config.yaml
model: "multi-label audio tagger"
n_mels: 64
hop_length: 160
num_labels: 200
init: "torch_default"
residual_init: "zero_last"
beta1: 0.95
shampoo_beta: 0.95
precondition_frequency: 16
max_precond_dim: 1536
lr_schedule: "wsd_sqrt"
decay_fraction: 0.3
weight_decay: 0.05
adamw_weight_decay_other_params: 0.01
Rows from block 4, named by matrix and row number. Rows with one number belong to one channel. Each number is 128 + 32 x the weight over the matrix's rms, rounded and kept within 0 to 255. All counts start at 0. Numbers have three digits each.
# filt: filter width-5 conv, dilation 16 (model.blocks.4.filt.weight, 320x320x5), inputs 252-265, a 5 kernel for each
# gate: gate width-5 conv, dilation 16 (model.blocks.4.gate.weight, 320x320x5), inputs 252-265, a 5 kernel for each
filt.47:168016054152155099121094130146138144064122114150163162175113125132117158158128148123088153137124087098162145067128149085102121103106092110126134132130114118056140076215100145107119120069141135136202144181121157
gate.47:158073136147098080128142135148102082095147132098169076151102084123098127129098107167112115118136095096157137133166069160167084102118099105116172149146087138129123169138131139125097149075186133164142096118085137
filt.48:087157199102097122164100102227132129120088193159094129157152091162113104143083115045078139096120106141163106148127118087118125150163155108126131112127150165150060114130204143099114116188109106121137103072120070
gate.48:162118143128089079098150132179087102164100097088148134071117055143074122140061116119161098091093143108124182138161122163170169197114189143161125142165137152144165103140130190158106107114150146135098148161149108
filt.49:107153124077104160171138164186140124111157111118152095124152147163150164162122160154131068146138125196142164112116188150176095098098180101140145131084105142188129150060121082080098148131079171182090124138085070
gate.49:148090109070037197196060105224147091123135146129120118117155116161100144126111115048151136092101093125146216101107143098117170085120167135062084112194108084092102142120086121131099048170158133124142171145059108
filt.50:159097100145142129077143074145150106110142113121116125121124149136100159158159173094100130147129137170090127103103110076108173156140094092116161200172114138139097140121164169141088137177108095091171128108121136
gate.50:182107104101160104180039091172151128121096110128171137111066105103115128131123048178148117145171135109142148090115140176090211031119061085090172195134162098132172222165167109063137157076128135111164163103133139
filt.51:117157117175147165181090081168077133160118133185121085138060164164113172172172113115136118120168154167096050215117088127131125134126082095147196123159077177054177132132133133094143105099140115212113157127118116
gate.51:130123164122126142144135175117150086152123155087150111118118085117078105079077139120122143119165201181142089111100163085206075131125189135105180099136123165099120152164125112093115134105152176098135106118109108
filt.52:122157196122085146105124086118119110114178171150109035115103117147132116131089147106130107133131098168118054184122135152147158179124076104109141167109080176109116103124143159101126113104212136155089149164117058
gate.52:104129138123120118147174198109104165200176200138156165094126098138095107170154128114177167137187136154093119121107119172115133135105138131137127134137106189113133161140116160148109120146158177111091140145097117
filt.53:126070141138103102119116104084112188056116167137156147146148158129067105182143091162130107133092123168144157125112107193183198155083113027096103110123097084102182143172055161135191134126148101156134109088087121
gate.53:158124107155155227090156140138108143186097105090134097162120137105159087065158204146113123151161166172163172097103127115188128144104124163150152086091120168108122108141170121193091146079056166113137127162094145
filt.54:130091133144130088145124095180107153110103156134121193202080105140119126163141080125132110133082172150123120148074110186177124133146128104109077125130111179105160095128116132177110123099153120129125076053133123
gate.54:141096185089151235149126130176145162160098106184132169150097101065137080165170103152154060104171104132104101127127137132101108112099156078074107137119107098137170119128114115122099162119173156107165132153134103
filt.55:182145154128112106175136113165186120128135113150130160109123104097130059094154133083127134154107165113145159083138128138186111149082119055138128201154126129125130142151135112174192162166120060105126150051147114
gate.55:146109108114127061103150142141085095132128108121096113154159155100134100209153132112117143103081126121116107126133215136126124131103138144127146186107132067104127157138069076162139102090141123088119125074114156
filt.56:150068099109173131088156122103161129104110141074127083107147138121140081135166160085204157120124130147127132108095096156134176114110115126095169152146133121135171101125158081081143140137229160060145131092106157
gate.56:188115153188133198094129141073119131120148097133152094081095153090104161096134176113086161134171092141170165178116070060186150144160132113077171170145089095138175117127120141141122144083151169144156141105148149
filt.57:112177139105133077144098104064135100084173118105096119110080143188151174173133095122113160105177141123155133144104143156151081096106088145185126106137072148125133129205134148131151104142089111151109120179123135
gate.57:133119064202089097098148177163115136119127133188099150082137110177136157153153100102071151120141185130141130127062094109145144141138107108086133130085095136157159054122153137155145101110067209204113143110116112
filt.58:174142138136129139090138185101139138107153087117172143163173096167080120158135146134110103140105144139151180186119063201123152120139174160059160152134136180162158139109194169140162193117141141107104155126151126
gate.58:170143123159090138135075121145149198175147121144125162137189140134147097118187101168147126132157116075107111083136149138122135135084185105127152145128156081130090133155138095182147071133182071125123132154209092
filt.59:118143122134082138089124090138139111105109139108175146121133112097063126100091156154191162137104101103103142111137160103145139123089077122098113161093113082119116165190154150129136145134122026101089115119166130
gate.59:080117120105072112170080202146100148137167131113121179122129070133129114096164174118127159112127126147130106074108147114135087133178099156107128169157144123117089113183114167101071103088096175154109178123107122
filt.60:113153133113137098104129095087160132098125106116164162153113153091118079164153199096112148101125099113090125121175134114117099112143076077113114131143187116130150124080106158100080099152076117123124125123108162
gate.60:151111121097122176168149129031137122140173142145126063116089117076145208073116096151195116106133145079110178141105150088171100100096133109200150082144105141043130116128071142151104101131147138096109145130133161
filt.61:172136165091161101117220117132153159114212112102127084105123132134130103117076084145174118107168182088134077133117065145101162159121193073102054166106170117124161144108140132102116090170120081087153124125086120
gate.61:129164180139125167123176130149166156120184175109057149156108186064149169111123130145133165182127109104215164139152155164098145076065177086111122081119120169132134135150073100120146109156112147087167064115125100
filt.62:083128135177162122140092153143142146104077065160131116104103139084132129142154176142064156088126177133083124139089113117181111135174185121131093107104158139122098141084103204056069129119137182179130130133124163
gate.62:128073117138096117181113119067113166202074114110166109144125156120126095154123141162087079155116129111088124144161076151078120117151063174039102172130152089095117100123140077151062112066181131154132125167157178
filt.63:135131130151178152088165137101153118108138101138127145139112132103069112051108121141134120132163053152135126159091182102104108150104067151191064161211136102065123190138113150126094126152139089107152184147116122
gate.63:140076134169137137141163085086117156102106189119107122149165149057091167135157137163137149121155106162075108116179176148135137125120148146163213092108152096136165174138103112184102106177058093098084110158147115
filt.64:107129133154166123153117160157141152069157122137133138163159178143062120116104146147132162139187152126126117100153091082152147099149152155105164110134136098115109119110092122130121166100156130124193115157133127
gate.64:098132198095073112132205167163073117162101149107131131182163120145082103129097104122160146137126159150118085144113192121060111164107116147127159125088124124170107119147146097100160172133111090146158129106196099
filt.65:100156135097102187207104109150105174112112114140194114149077129130130123094180149121096114116080113108142114153121131138087119243155160090144159213154093138232152125083128084116089107119083126081122114103149053
gate.65:088076077196095177197135136106157125148132140186171157114144121154056108133152108155132141123180130072080152108133159138116158138108056125117120153123202159135118140162161109129117177133155127156140127108123133
filt.66:173124107139121089174154115108136141083129098146132129192135161144147122145094156122027110149083183145162147152142131182096130086131120153120074090093095140189112143088107095103161072118139114115120129147150106
gate.66:168125148102136107112117145144133109098082141052175167133103163179109138083169157128149103180153090159144119183203122110086159163119106118127119153137136130140144116077104155075130102063167109117085120159124119
filt.67:079092113111149216152141134133134107158094120114070118146161154119124080105075112134124183069158109099163140148062094119164094109192114203090190132136124161120118065153106169124136107097128130095138162094146091
gate.67:143113148153105129095158128147096129108108116115153173107116182121091131136088115214141144146049128073200125152152115147151126142025197151181095138181155131130151142103114097130140164127110121083122125131148178
filt.68:164085079204110048160142095194140097121147137124126152129089145123081106106019131176113115158125154117076177187089172151156115132106155183095168092076119129105142105113118055057082168091130153073123190101141186
gate.68:149128093126114126130098106148106134147126111086167140148149123103110143173169180127111114145141065041153136101106131157137098100070158162123120127144142111143146159091152123166159165141126140081124098102094157
filt.69:083129158109120072133144127127194154095096201086128105114121148187155086108100145088087076043187097179108111083150122135104162121129119149211118121123113202135159139160122107156155107094171157152125086164083123
gate.69:144145110104142095150124156159145142153124172130148115146164104164107137135099134158157132143138178154149134142066103165111093112128146071155161099113162143175171232129070124113169156090180174005087153108081132
filt.70:109028106122101063113103086092141102151106129105102125160132091139174189151178118123050088150096148126148096086155111110160162131131131119133140114173139148117093106056143133176103096169143147144133096078115092
gate.70:054182136151188157147155126128087116188197081110169133123145082118077097083125073135171112180123147162103107095109108080151112174058140102092108131166142161151076079128098141149140120140170170113164163114139081
filt.71:106119118138155147080149208095178115100093121164096116089126124111153166084095182152135111150173132088116097185115149086113105132165162137131114091152139157135182102109121106120170120153107131117116092075115153
gate.71:121162194095150145146146081125114115159126108131144184140131103147086076158137144139110135061162176098115119136083106134106132157104168165120107164012116046099145143166093161149055092153092074133141151155129114
filt.72:091087104116168108110127147087119137106116117116116159123104139096125120113132147138147063199173107155139139130146136136146142138121132093128114130145138134095167195141105144148150156183113082084160158099110100
gate.72:094108082113175129138139150076079083128146141132080161184142109112116139155080154139147155169128124128119135108135176119179156089099041084127197156149111064145143118143154124140156113113169188110109123199153132
filt.73:098139156141185134130118121142053144139115160149095154116111112123159123083113115107146107139140166098106102130201150100133116106135102080129121083098142123136122111112166102165120146066151085157159120117118132
gate.73:122168115163146120118113104106085135112104137142163156167167170157131095167035110065119093089180126137143134137105121204129119105097138155129065157153111115099140142114125186113124120138103119100129084153142084
filt.74:172135119092155124128183140170153143096136157133096160105102105120111141200123172099115097127097154132122094092093120122181110097111118135160097166112151133223127114117142132133142137137203115101134181173161189
gate.74:135160165125156149156142091084176114111138189177101141146148087148130087173094091109134184144103123141099092117138117158056071125111160152105126091136123108177142148075083122176077165116157161075088131142077119
filt.75:084131074138118106144131112102110106137113166114136117151114137160121147105148110157129146135165152079202111154110149120103091126134150103115117131145165137116126162180096099126068146075190151149122129128113115
gate.75:126190113089091116126182148142143134117112122096097183151121175055154113118116069157156129080111091135121133102117094170146072119099154097170154153099158119095173107081098125132141076144169108130134126055115153
filt.76:160112153124135126087092126120121136160158184105090151174146097135110145093082138130136158120125143221127141142159082148111139155102122108116137117150146157108130200143150099126137161108142154161157145147166077
gate.76:158038148086073121089181155145098173093061050158148071119120152140140089064126117161062139174159046107159089105120166132118088127141135130147148146131088049155117145131118123068123130151126111141126165115129110
filt.77:138115113154077104084049128147118122138120133093159018068080114152152143057181095102122092085108138126118121120129036105101122105117091096069094123083149169056094165145098120127115117103118087085108132062128054
gate.77:093121135145124170155154167133120130157156070187146180128143116164098138076134141146112103137142052081127144181098109217173087141105114107093166107132152201127147121127096135098140080104130102172075088154131129
filt.78:120074103163065166166117143119082098126100118163147148129137167093100147163146124103085154163143069091138122120007134109106067112140125125147156156093113120100133054176102140090096106091111111181109142095023142
gate.78:106129113097123132090137152095056120162153148115174129125130113048109128141163145163180112158081142089088115108084171141113073148098124089101135170120133124145106173095146129135159125153137131132161042087114152
filt.79:108161107112078090110147055174195181146125173119140111087072089080111113110094167166132115114087147125125109125138103088152093104168156082140148192199113114117133142118099135064133117115144117037133115064125157
gate.79:095118155109144058138132170138133150110066128147109156091144118104184152117117085142125145049166149132158198134149148137111141110130103129145089107157131110162143148106155145136133074156112184118119210123100113
filt.80:100146214126120176117131092179102156086135113173094172082149125158084080125152184148161112180090127107150160160135150106135123157103166164121162106082127146081133141159143171075107126173099097092131123101139092
gate.80:082113161142156114118133122092144103167106123171119100103075143066066143088116138145135150073124118110182123128179098142090089120114143134149136116130091129127099141088207139107139143167163100140111122123150135
filt.81:124169093152128120128141110063128156132146146068125128073111165132080118170130132163128138151126117127139162087087177105118082104169170100118169214163170083139158167159135105153110131085114080162111130113125128
gate.81:065106160095106152133131141106120034136103137118139110137092150120069095125162112082117080095069089100136065121108148123098071157124127093089134102092115058157145122171149165178159117148142154185128118145153152
filt.82:117116129111093156125138184159073064149150098131089187101104152114154117148112095113155117186119133119171154137198102149143134117117101100094159143146166166170102128057133115076134124167103147131138136123129102
gate.82:058153109121110185129109114166096161129147164110184091138156084125080110092110108112096125143163211127180071166133161111113148126163130135091155119163086174081156086142139155119143147104132099158082147135180072
filt.83:151149057096070182118163109146168089116117137105110108128159105135112136187123176079154137080068101082097106080084143161128185117125137118165088150153116141165144200115167106123158200108139145089175096152133100
gate.83:131113150158144149066156165118202126174112115117156142128141159168108129121114139171137132123189121129093177095110114120111148125135158186146131074139161132152070094048131095175107119158151143103145157186132118
filt.84:122097084172107089156158164136128136139113140092134145069021112109124135127174143115108161129117113102083125159115164126102134131152097108179162116127110103096139159152113133126141160113128088076139143090087187
gate.84:197156161091103147153154147116148086123135116107120091047124157126083077088132180167085097142099098173127060075170053122097130101167084112127082076118156154148094134175140157149100157077155122124125133133173142
filt.85:182099179153122122160111102175062084096078142103113195173141152186174140156132087129113131141153110113131107129123148115136098143147164063108135147134138149114168145121119115106103098145087074136141182143146114
gate.85:071101120124140204124158169148102115098179109117146135158156113129161124145118148187096152111142117142158175084196089151074132175128124146101144097116129132100154165155141098121157154156106107136127201139103090
filt.86:171186070157117139145128111152099107086135117062126132101140177076110180112092136071068117117073132077142091223103129107119194160144163185080093154083113139155131157119104111136125144155091163123078093119160119
gate.86:124102161127132111109169148119115138164132127129129188107097092098080170170159104192144095141138071074157160109099158121100133111052111119080116177156135100089103135182076116149126135131161172129164130132165159
filt.87:093168072104153180156134160076141076097108122137078137117159149120138163170175115123096151075148103174166087067125158107136127099043180116122115171123120115140129181102170120120129094074097135117109100200081102
gate.87:098159110110132107100137119180116167176147081027179144106118124106136101118143160146137150109073191096122093059096173124131097104133116144125097121089106117053187146108178175119097188159135063102140141136123086
filt.88:089062171150171176107157115201088134142138141094087103117147128129131111112143099084109160095140110125121106138132157076172151171118140143137103120136138108147103089168132078114136128097118163110125151140111110
gate.88:120157105135168153180117128092174084162128174119140144119163138154142169086141043091168132078120076150129111161133126110103139105127130203124107141132128122057150146127101118116201101105150134139136111119094118
filt.89:113087112094058157113127184178069107122105140126126125154169174125158069111153150113135140166091111090123097136130166124113165098124069135121153116120153115153110139063169157128160132100101169147161115144148143
gate.89:177091147117108114079136131113117166092141175144145172150135127123121132145101137156143160083123095169161184115090131066169103123165140109146072140194123123106141131160145166131167128116119128108137108123134111
filt.90:156101136070148116124166149148094187160149186183125131126090190156087110171181101193132074104092107130109175146119164194110094134177174086114159154203123160136147185137196116232116126117080165170090123125167169
gate.90:112138129106162168157111149055179155159132090185099156098101130194086136091085158132133077132159179174140178097117133160133128144124117085119088133080151089090095128099118123144185162140127112106143151133123086
filt.91:121111130158133163151117131092121131111115039107113130140106147145116079179134092178144053166075110082135109132140108129130145094158148103038189157158147149087169047163141094157117109163090118121137093109139113
gate.91:088173099141165064131092149172139128150150149109073161110161092075086101110095090165117108134118073127099073077115078120106114140139095123133131146157124143133106068193097158073156107168110084139131163125136089
filt.92:134154086159127210082149120110057161137112173147148119127171113126126110105160157102136143145149152136104200074204141059151128129142089177102100099135141167123140125204135160103166074106161147162117069212115147
gate.92:189195114145153151136166138116092165184093093085126118151125134114092218116083179156172075145145131169166137146199157109208112124145140141142149089140052156114126186163106207194121138115081148171144129059111119
filt.93:123124180125121083125110140163112135132134136106141171153132151131154088174140149146156128127117120088128076178117095154142124111130100042149099144164177119123153117144173095103163156165118166099123134134124107
gate.93:165157106131153139127145138185107122141136079124084100069070095148109130170087080146179149135161145124076148133123089076138124120120143132065114111101128103139163158121154130131117119090146143162066158157185152
filt.94:173085086099114162152120187083146149080141106133087101144123154116116130065095160117119210145145196162138105129107140143140091102150152171164132124068145130112124107181130107106131135127149125084161137200142128
gate.94:140131106143068155135108180132170119145159120086126115098147155123119090101142132141131140121147111129150135135152073071018115137145128135117176102101102122084097138115081150132140123134135092160126152150102157
filt.95:130148154127096126118129123115110107095171135115136166152121084156154172114104160126129196105074135149087203136155163131139176130099086126140156124107172114161124139127073088094104120126116140114132116102131130
gate.95:060164113092127141096149162133066111175169087164119143173142212195132123138141136084094152174151090104166197118100078092079204122103115138158126076135193152114080093090121136137106175172121139201111073127086104
filt.96:143092121133145126149122102121175138118118171133149154126130190135093133152136152155121136094126099218142169155171117158124185196180162139110122152119147107130100146114176107165130138146151133150095093079118119
gate.96:139132137072119151112100125175132168148119095120097162163112124121094130155093129165136163079145098086134128081169101125123123188154182137123106179119181135179124203104134108130147125152126173141108172114100162
filt.97:176146130126107152081110130137090134100125143159101090152135139108157143186174166122089170106092104110161174145127138121151117091157138141131133087112114114114150141136093119088191133126136124148094107128125100
gate.97:159159197108112103104130145171152096108155128099133160148101122094124155104131107128187148099097120071089154098115136173074144091114144129145118119128091088125111138122126099102159092109109133145095128067093143
filt.98:168110118138106108119112154125064155166136113127124122094132103113158146153124121125184141147111126029126179126100113083120127117100053132124113128146105158106156099136089150142129126111153081120150112118148183
gate.98:159111124143166152126118186116097082160119130107096134130185178162088125119135154118092126088096100065160191173177089094130131124166144144177132132110107104114150137110132078153133159140062115129109194201159167
filt.99:153105090096092127171160146150139141163074084160166160117112161078093110166144121120112153165139159106109148143168119120143178096154103108125115112150152167094132088160050141145167074161133144104121151136127160
gate.99:124083156133095152138119084112211095099120111167186126140109121149132113063133152090117076110116140077171111143089108088111146105102156114075138087084121111090089121128158084144141131150123104164154135138085092
filt.100:184147130127133141106130161113184137122137120131090137107142154140112142149105151200159132080164159118105140148126096089145140102168126135193105114087086089157148098158064074086093167069105141161141185155141123
gate.100:093190132159128135069188140133108116162153149129120187136141158143143141118125091131140156076174153130107090134165127053104135172083113134143106121090079158119128080124186117121108149118118169086132157121145192
filt.101:122140194169138120125072075143180121184106119147137085107153195164157127172160140179142144111137135105187136100109094116077112120093101082175168112179121067125141154129088138155132125139125103166193154169107148
gate.101:115168139109084138101079169167167137072082133109123034186069118065080082098105128097089156154134130175182106110170147106123094175113108099125134076090114128131119131138115076164117159147097091158098125142109137
filt.102:118135113152146200125126132171125097139091121089187170139067143110198130102178169126165055126131107148135196176190199155097132113190112147095197162174100095135116103156185089118157135142145154150149103198144116
gate.102:145146201099127095127180153076142111175066132139114151158037104162102081135138074095123192108111148107103129121166138188128105158129152139098104140213158082131086184132118139131121121113139109176121121122102175
filt.103:111111089134138032136076103193100101180119092077172136102148200108111125061071180082118150145142103125144151094140088101125096107166105193143143150101096147089105135161126100147108051177122119157172079116121150
gate.103:109098172147158098158084120115160114168071158108154133121121140172059128119167118226197122124117168079165145093142239125064144115143181091136135136131130140109150165183121083081112132105093114123107109074121071
filt.104:182147162141068057181131157172120137165152168160136134120093161132150096160167141076164062143125128125134099106175083096113089207081121148123085112165163109080147111152186113131131119128091093101152212102109134
gate.104:061169119137110116137133119150092134087140151178104088164103133102137080134129137117146120146085159155159156156191083154163108152150129138175131153162090070103106136110148111185183172136108105084107171099131144
filt.105:106129138143130195143144100151131120115134117144114111129022080158092103116190143083124089164101131114194164116160118156094137133065128149137121090114117141133152187050208175176179118170086063126124137125094056
gate.105:185145104159124130177136086183111095147100117163151144091122190060109146113111139101117122179157136117151098134093093176167142152143127133118120127114069103159102157122113139114091118149122107082147127118171088
filt.106:093095129101142154137108166135095101139128105117181108132149122130150095109122092145072109132089095127111141179156074108140096127143119088101117157189181141150076113141137103097120174124066116153117154155177112
gate.106:149107155088145175120153164074097088141078121129147169110142121150102090150142125133162153079100092093161131100160134158097115115108124099168061101115153080157145175102153109094126118134059152108143089117127163
filt.107:169092099129154157132167059064134101211093190082123191106108096099143084143149172071125178104152140103087103185143086142118076176148125139119129133140160162100123081171192126083185144130140114083137132198108071
gate.107:172064141142137135155149155146099091151176095102140131099141146124125118154075160138117088197037171103174138130171105126109149119117161172099128132109167097121100137140139128141184083115136149144152098107123111
filt.108:140221105097125047175184148120132118137120123098123130124136074093126209150175117154190110120104088104133134167126165114136099127114170028130116090127108097104218202057179152227158141157139143136153138136119140
gate.108:132065143131177163185184084091148103159108118152130199156128179111064075155112057200141126095104144122141143100051133071097101160168129101114162182136139127116175159158111138120045114157136158182165120085095237
filt.109:149166167091122104092114145093140163118097129131116163121157169139134144182154092144075106141113114129102152178154119138153167185149150117155168089093147135091051161091103075099108145088114142165113137175082135
gate.109:157134156109142119139085178164167139210043137176100090111169172141092147124101114187121179131097112108121126141109125112143140148153162119077066115120136126178158156100068101066136110130158144158108122199130149
filt.110:122126123186144150134128088137192145079154147154095177164104116128116120094101119135126142141105175119108142074122092047082118105077225113159134113148166120105108082117131094172140172115117148165148159138158125
gate.110:101071143180109095192158172173115049153221110084157153119152067060086107138181187159093115148196085156164081255131115180109130205192144097110076141173163124109112157063095105177134119096139188087153121117154132
filt.111:111127139157179132065134184137182136133140146141175187101159161162114206126111123138103123130096152119095164135104107128125097159113169138109094065101122075154145184144182126120125143180099091161159148175130177
gate.111:161115144110088067139115108209071142103150128075141169113146149102115024128093121151085127142134062159191120132115095127122120136175145086161148155120144151145118170102122110099125142154118128184156224123134118
filt.112:095136095163105138124162119076116152144134127097085119127099130113159122117115194073136137118144092142113102159144149106153112101121115158132055108143140197189178119159144211122139103158143133117136172142134134
gate.112:192113111138112083192083126053129103059098116162153050163158107143100193121112124091163077147110142072095121170122168108155120127090146146143152120127102133157177132148122163098192081112165097144142059149153151
filt.113:144122121101087175158149103137061091174097093132162125132126124082126128129098164093104130150092102149055143112107152115124122113142117124132097150113123104085149067149104104105144173110188144135138130106167112
gate.113:103138162162185130128070127173117135134097157138154135167148122102042199075145111135160131091113145073137080157043175088103118108120161078104135182211096117185123173172107138097090106144179143119118131119139105
filt.114:084095135127118118153111128175164125123098210128120168165132145116108143155153180161116109129110119139155129122081111102092148143106117107130119176154105117131128101106092108147078128107142111147078072061174139
gate.114:109125120096122164111163056148135102103115118125119084171127074168139129169118126129169156164178125161048157080144125103155159124172097078165139121138139128159121083097092151082142083117152098098108112064158106
filt.115:089098159144111156106071120146167094090159148193184117121130115158136106123132072114119098079198191046118137158129045095108116159117098155159141167116112184153134036155133129128163101102049136110102157067116113
gate.115:126103152135139101107106104127139120125171156151102171106086136073123155146129169124137154178144145081087122115125139168116104180146136089144168133048111095098123126114116113154139088156162108135128097092100070
filt.116:157121085160102144143084131159048151184225156113140151155111109126155145156171179114112115110147052175086115158131168089108106121078178201095111136133047144134133127101125136171170142174103095140119140135156152
gate.116:122134101111158103100094079090171139066053110099115169112106087135126063161135128140118151094102101106158138109149127132170106075139129111124164106158078101086124144143122113146128121169113107125094125093102151
filt.117:118106128145083125136088178149106128064130157125092135127083166187071110160096164193079134188099119090090104137148105135031178129199160118157075048116099149161133147121160173140110082084150133191121114079132106
gate.117:147138184093118087131156157177145046146155154121181109122084161111074128122158066086104141092143157118108176105152102112147178110152052149120099139133178142095060128164142114112131133126133149148143182155159158
filt.118:133106171158087137148122124090160108156113102149094101186151123145084127125118134113100130109105119199147130116111095100107113086178078156158148120121130154152140142107118096134162118127089174151135134117126077
gate.118:121138197091154149131155137131156128127114158081126155127184139124086051115111104118113135116129082170113145169121139089121140085206085102207142108146114165099136151149117101112072134110151072165142128150145044
filt.119:122152113129155112141162143159106118153102138114129131164134123120135182087073146112094136120098084101118127194223155138133201141113159122169134121121112128145140146110163153118139149168132072111146095110088154
gate.119:131125127217217124126126122078155167190185123065120032144124165124135122127105118206101098108111200148098155113104109152116111139111255095117142112132064111055110069140160112154119102078145068179077138143081109
filt.120:086115180127118168126099117128139117109137108188147143144097128093094175097151151136048117100032153124182144032190109133156143127161089160031154101077147144141117139076139162121080108103169191084125108094120162
gate.120:099101118113118106155133112105088125078171144127148168105164111128114167126125124052089172182125065101142177156163078104118203116139175204122126074135084087108163125109138153140117162093149120137148070118094090
filt.121:124096122126140142128151141129130089140119169138142154114099098103156147163111095093077097120107174116103189157170077139088163095166131167092109126142119151141138168151136064137079096162147157107129158199177073
gate.121:129100150165159146106123069138011150123102143155177132090091163106138063161127129141140120125124154182162103178155108149160098138105117114116153144141143142089124148135185164146109124178120130140133102143108087
filt.122:099109155126140176132132099070128167144090164076145068122173102094140109108147084122102164068112126117009116157192041089143092118124181112131150192211141115054177139147118114099189181170111144131156106078151097
gate.122:166118147169125142184118113117149082102167135170150059111150094095071109156148120141079138119152111178135089159078123137099133131143127136163121131118123127159086098110126090120110174151190089112136198103145103
filt.123:150129070125083142122122121144118114114116156211107126072141147153122169152164133128128054114125127111114176084094093122188110123139085173095140127143108167130108190107121144155084121154135155170137093124124152
gate.123:131109116087149168166151165156151139136148115127100144126183167180148124106145125174091128220170160194164138131143115088133141135143116104197109148073106137076109093125118116112129071109083155207188142098055174
filt.124:079094101152160162111172172083139109155113151150147131089094073061129109088191159143082145083136169116123151132152091116143134110101123134178066147173115115062072118136128117193096124117079141077109174136222074
gate.124:149157162165111096124150114096135099139102079126121125159100167146147148153131112117131100105136093152122132122116134144154085148128079163090127113167142136134138126134124129134144080112170082111088148150139174
filt.125:149105171114125177136112137149117086182123136118115073150167171155172088150165050104100117147148138112108107166135151111149125194097146159077152112069165077154198140158120118133112149177141125155089128129151191
gate.125:142176119115139117113095110159174071179177133136099138150175115143087126183118078144127154118107111159118064109103123129146136139148132184129131127102137073099102124120095160190128097166195135183140116165153113
filt.126:081127055176086076111087105066142122107145136118097134067098147144150116186078172137120108185142141118141088129144191102143096121145101116184127104155148210116121119137096123111143137069135101083166104097161137
gate.126:098077160140072143074084168157129130136088095107101154120125147106177149048082052144138174121151091090152125204066080143138168096069097128173114037142144163133122102114124154093095135085109147160120102106160105
filt.127:076140167122079138151142084113144092114125119087092122147089192129045098134121180154090092126090127110115119107143152124094119125141132118163091122165130183125143122128131131173152144129168168144126236150126154
gate.127:154154129117084142121061130126085082125159167151123184076144149199088145102161136162138155120140151105162141136163099098139144165147138139117072169138089114146133037116136095160151191121114063133171116144145139
filt.128:120067133166158109159119132147088110137164095133106104124161113149123125155112138119130158114099111114139125162133156135086146130140142148131140175121106122130173185113122100140181133181127157119130085093110121
gate.128:141124148138116045148134149077152099161128141063163129130136110227105121147102132142110133153186145124086139143110116149128137115077107203102106079150128131043169198119191047127135130109086155152115116137066163
filt.129:103091115193100163122167130118148118140163140171187150130096132161138135136114141128124111125160151062063127147164118141124085117090110092121122083147164138152119136168134108106097129165117137123144133124137119
gate.129:131125167099032099052148129130084149098114120144148171113118149122106190150183122140167125125125111149183144137107125148089126149175118134104146148120115100080138124129120096126113125088161122166130097206118112
filt.130:138086113149177166056120171118165166134126179102095093186132117084127116121153139114129157171117096108142160152166188113113151173154141131174113103073173095163125121164118154137186101110137110117156139117168154
gate.130:113099185112146151184162180128148178131131131137095140092167123134101109133149124109167073121112097150119143176115086105164108118126144136147129125160134138055110114167111127153113099167165171124098168099115150
filt.131:166142132083051131132106142215135066146074127120137120204094131112127133157149190134132158102140188114153089075088145149073117144169157142076122145199082166161140146113155113172128150098099094229087105100129131
gate.131:082098093084183148152087158138082119122128121119114130185084086130113091098117099188170154115141154102175143123153086166083117084163117153148096125126142133101160095150128123142134084152089097118115116169141148
filt.132:146131073135135121117178111091092154156172136127160084070162099149140154195131158133115095108110188144095145095096121139100149114180112080138099171059141091093107100187131139114135116149154136090128133099144129
gate.132:066129111132121088145151171141172136126095148157136168099116112062081142115149090130128081115141121140129110128117155133162079153166142114108097140159119122166132156137150128089116092147172112131169077142123115
filt.133:147090128105108149104115098151054131108143127129157157135138181166161138129133153133172120125098140099096170086116116131177097173144165165119132131117124168164087136112112148107144081187080122102151130145123125
gate.133:155144144159136123146126128154115121132084133165093113138100137097123093131128091155175187111098148138084132138127110134140099121181171126138144074103150117140125144094095128129098101147126142125181153068139100
filt.134:112074168095099123114163116105096103152156080199156099115126109114186086135102116154142135178086140110120155120127117182098144060137117161113138057116084159166138100203144153115119110159123087150080075063135110
gate.134:135070070190141171115097148086126114127143117115146095085166136139131149101142090093151142147045117067119166123094143116094142115123086095107159088118097122163133207137111122096130163141169093183147179151152161
filt.135:155084162118122169133050164210103143139124100168124099117127100160131166155146085141163084125189171153080091116117100100137096159145131141113142117140099114098119176127136121107109133138205160162122093150129080
gate.135:062095133110139142141189173112192130079073122139070130121121075073103100072139082098093088140120136142156121135163094103086125061072076147120122165069079130137156118122173081108119078158122144132102172093176085
filt.136:174145106188111148144122139139122123173106104074086121144124132117111102122175166157180117112134113092150104128183181109114097142119078168149116141159064118127155077054175142145166122146188128165129079114098209
gate.136:165131163037097108131102106215054107168175155141118151161138141130089077134176149123167146110089119096144132127107132129163120166056130151110138091121101106149109131189179108141134160083138139146119103123151116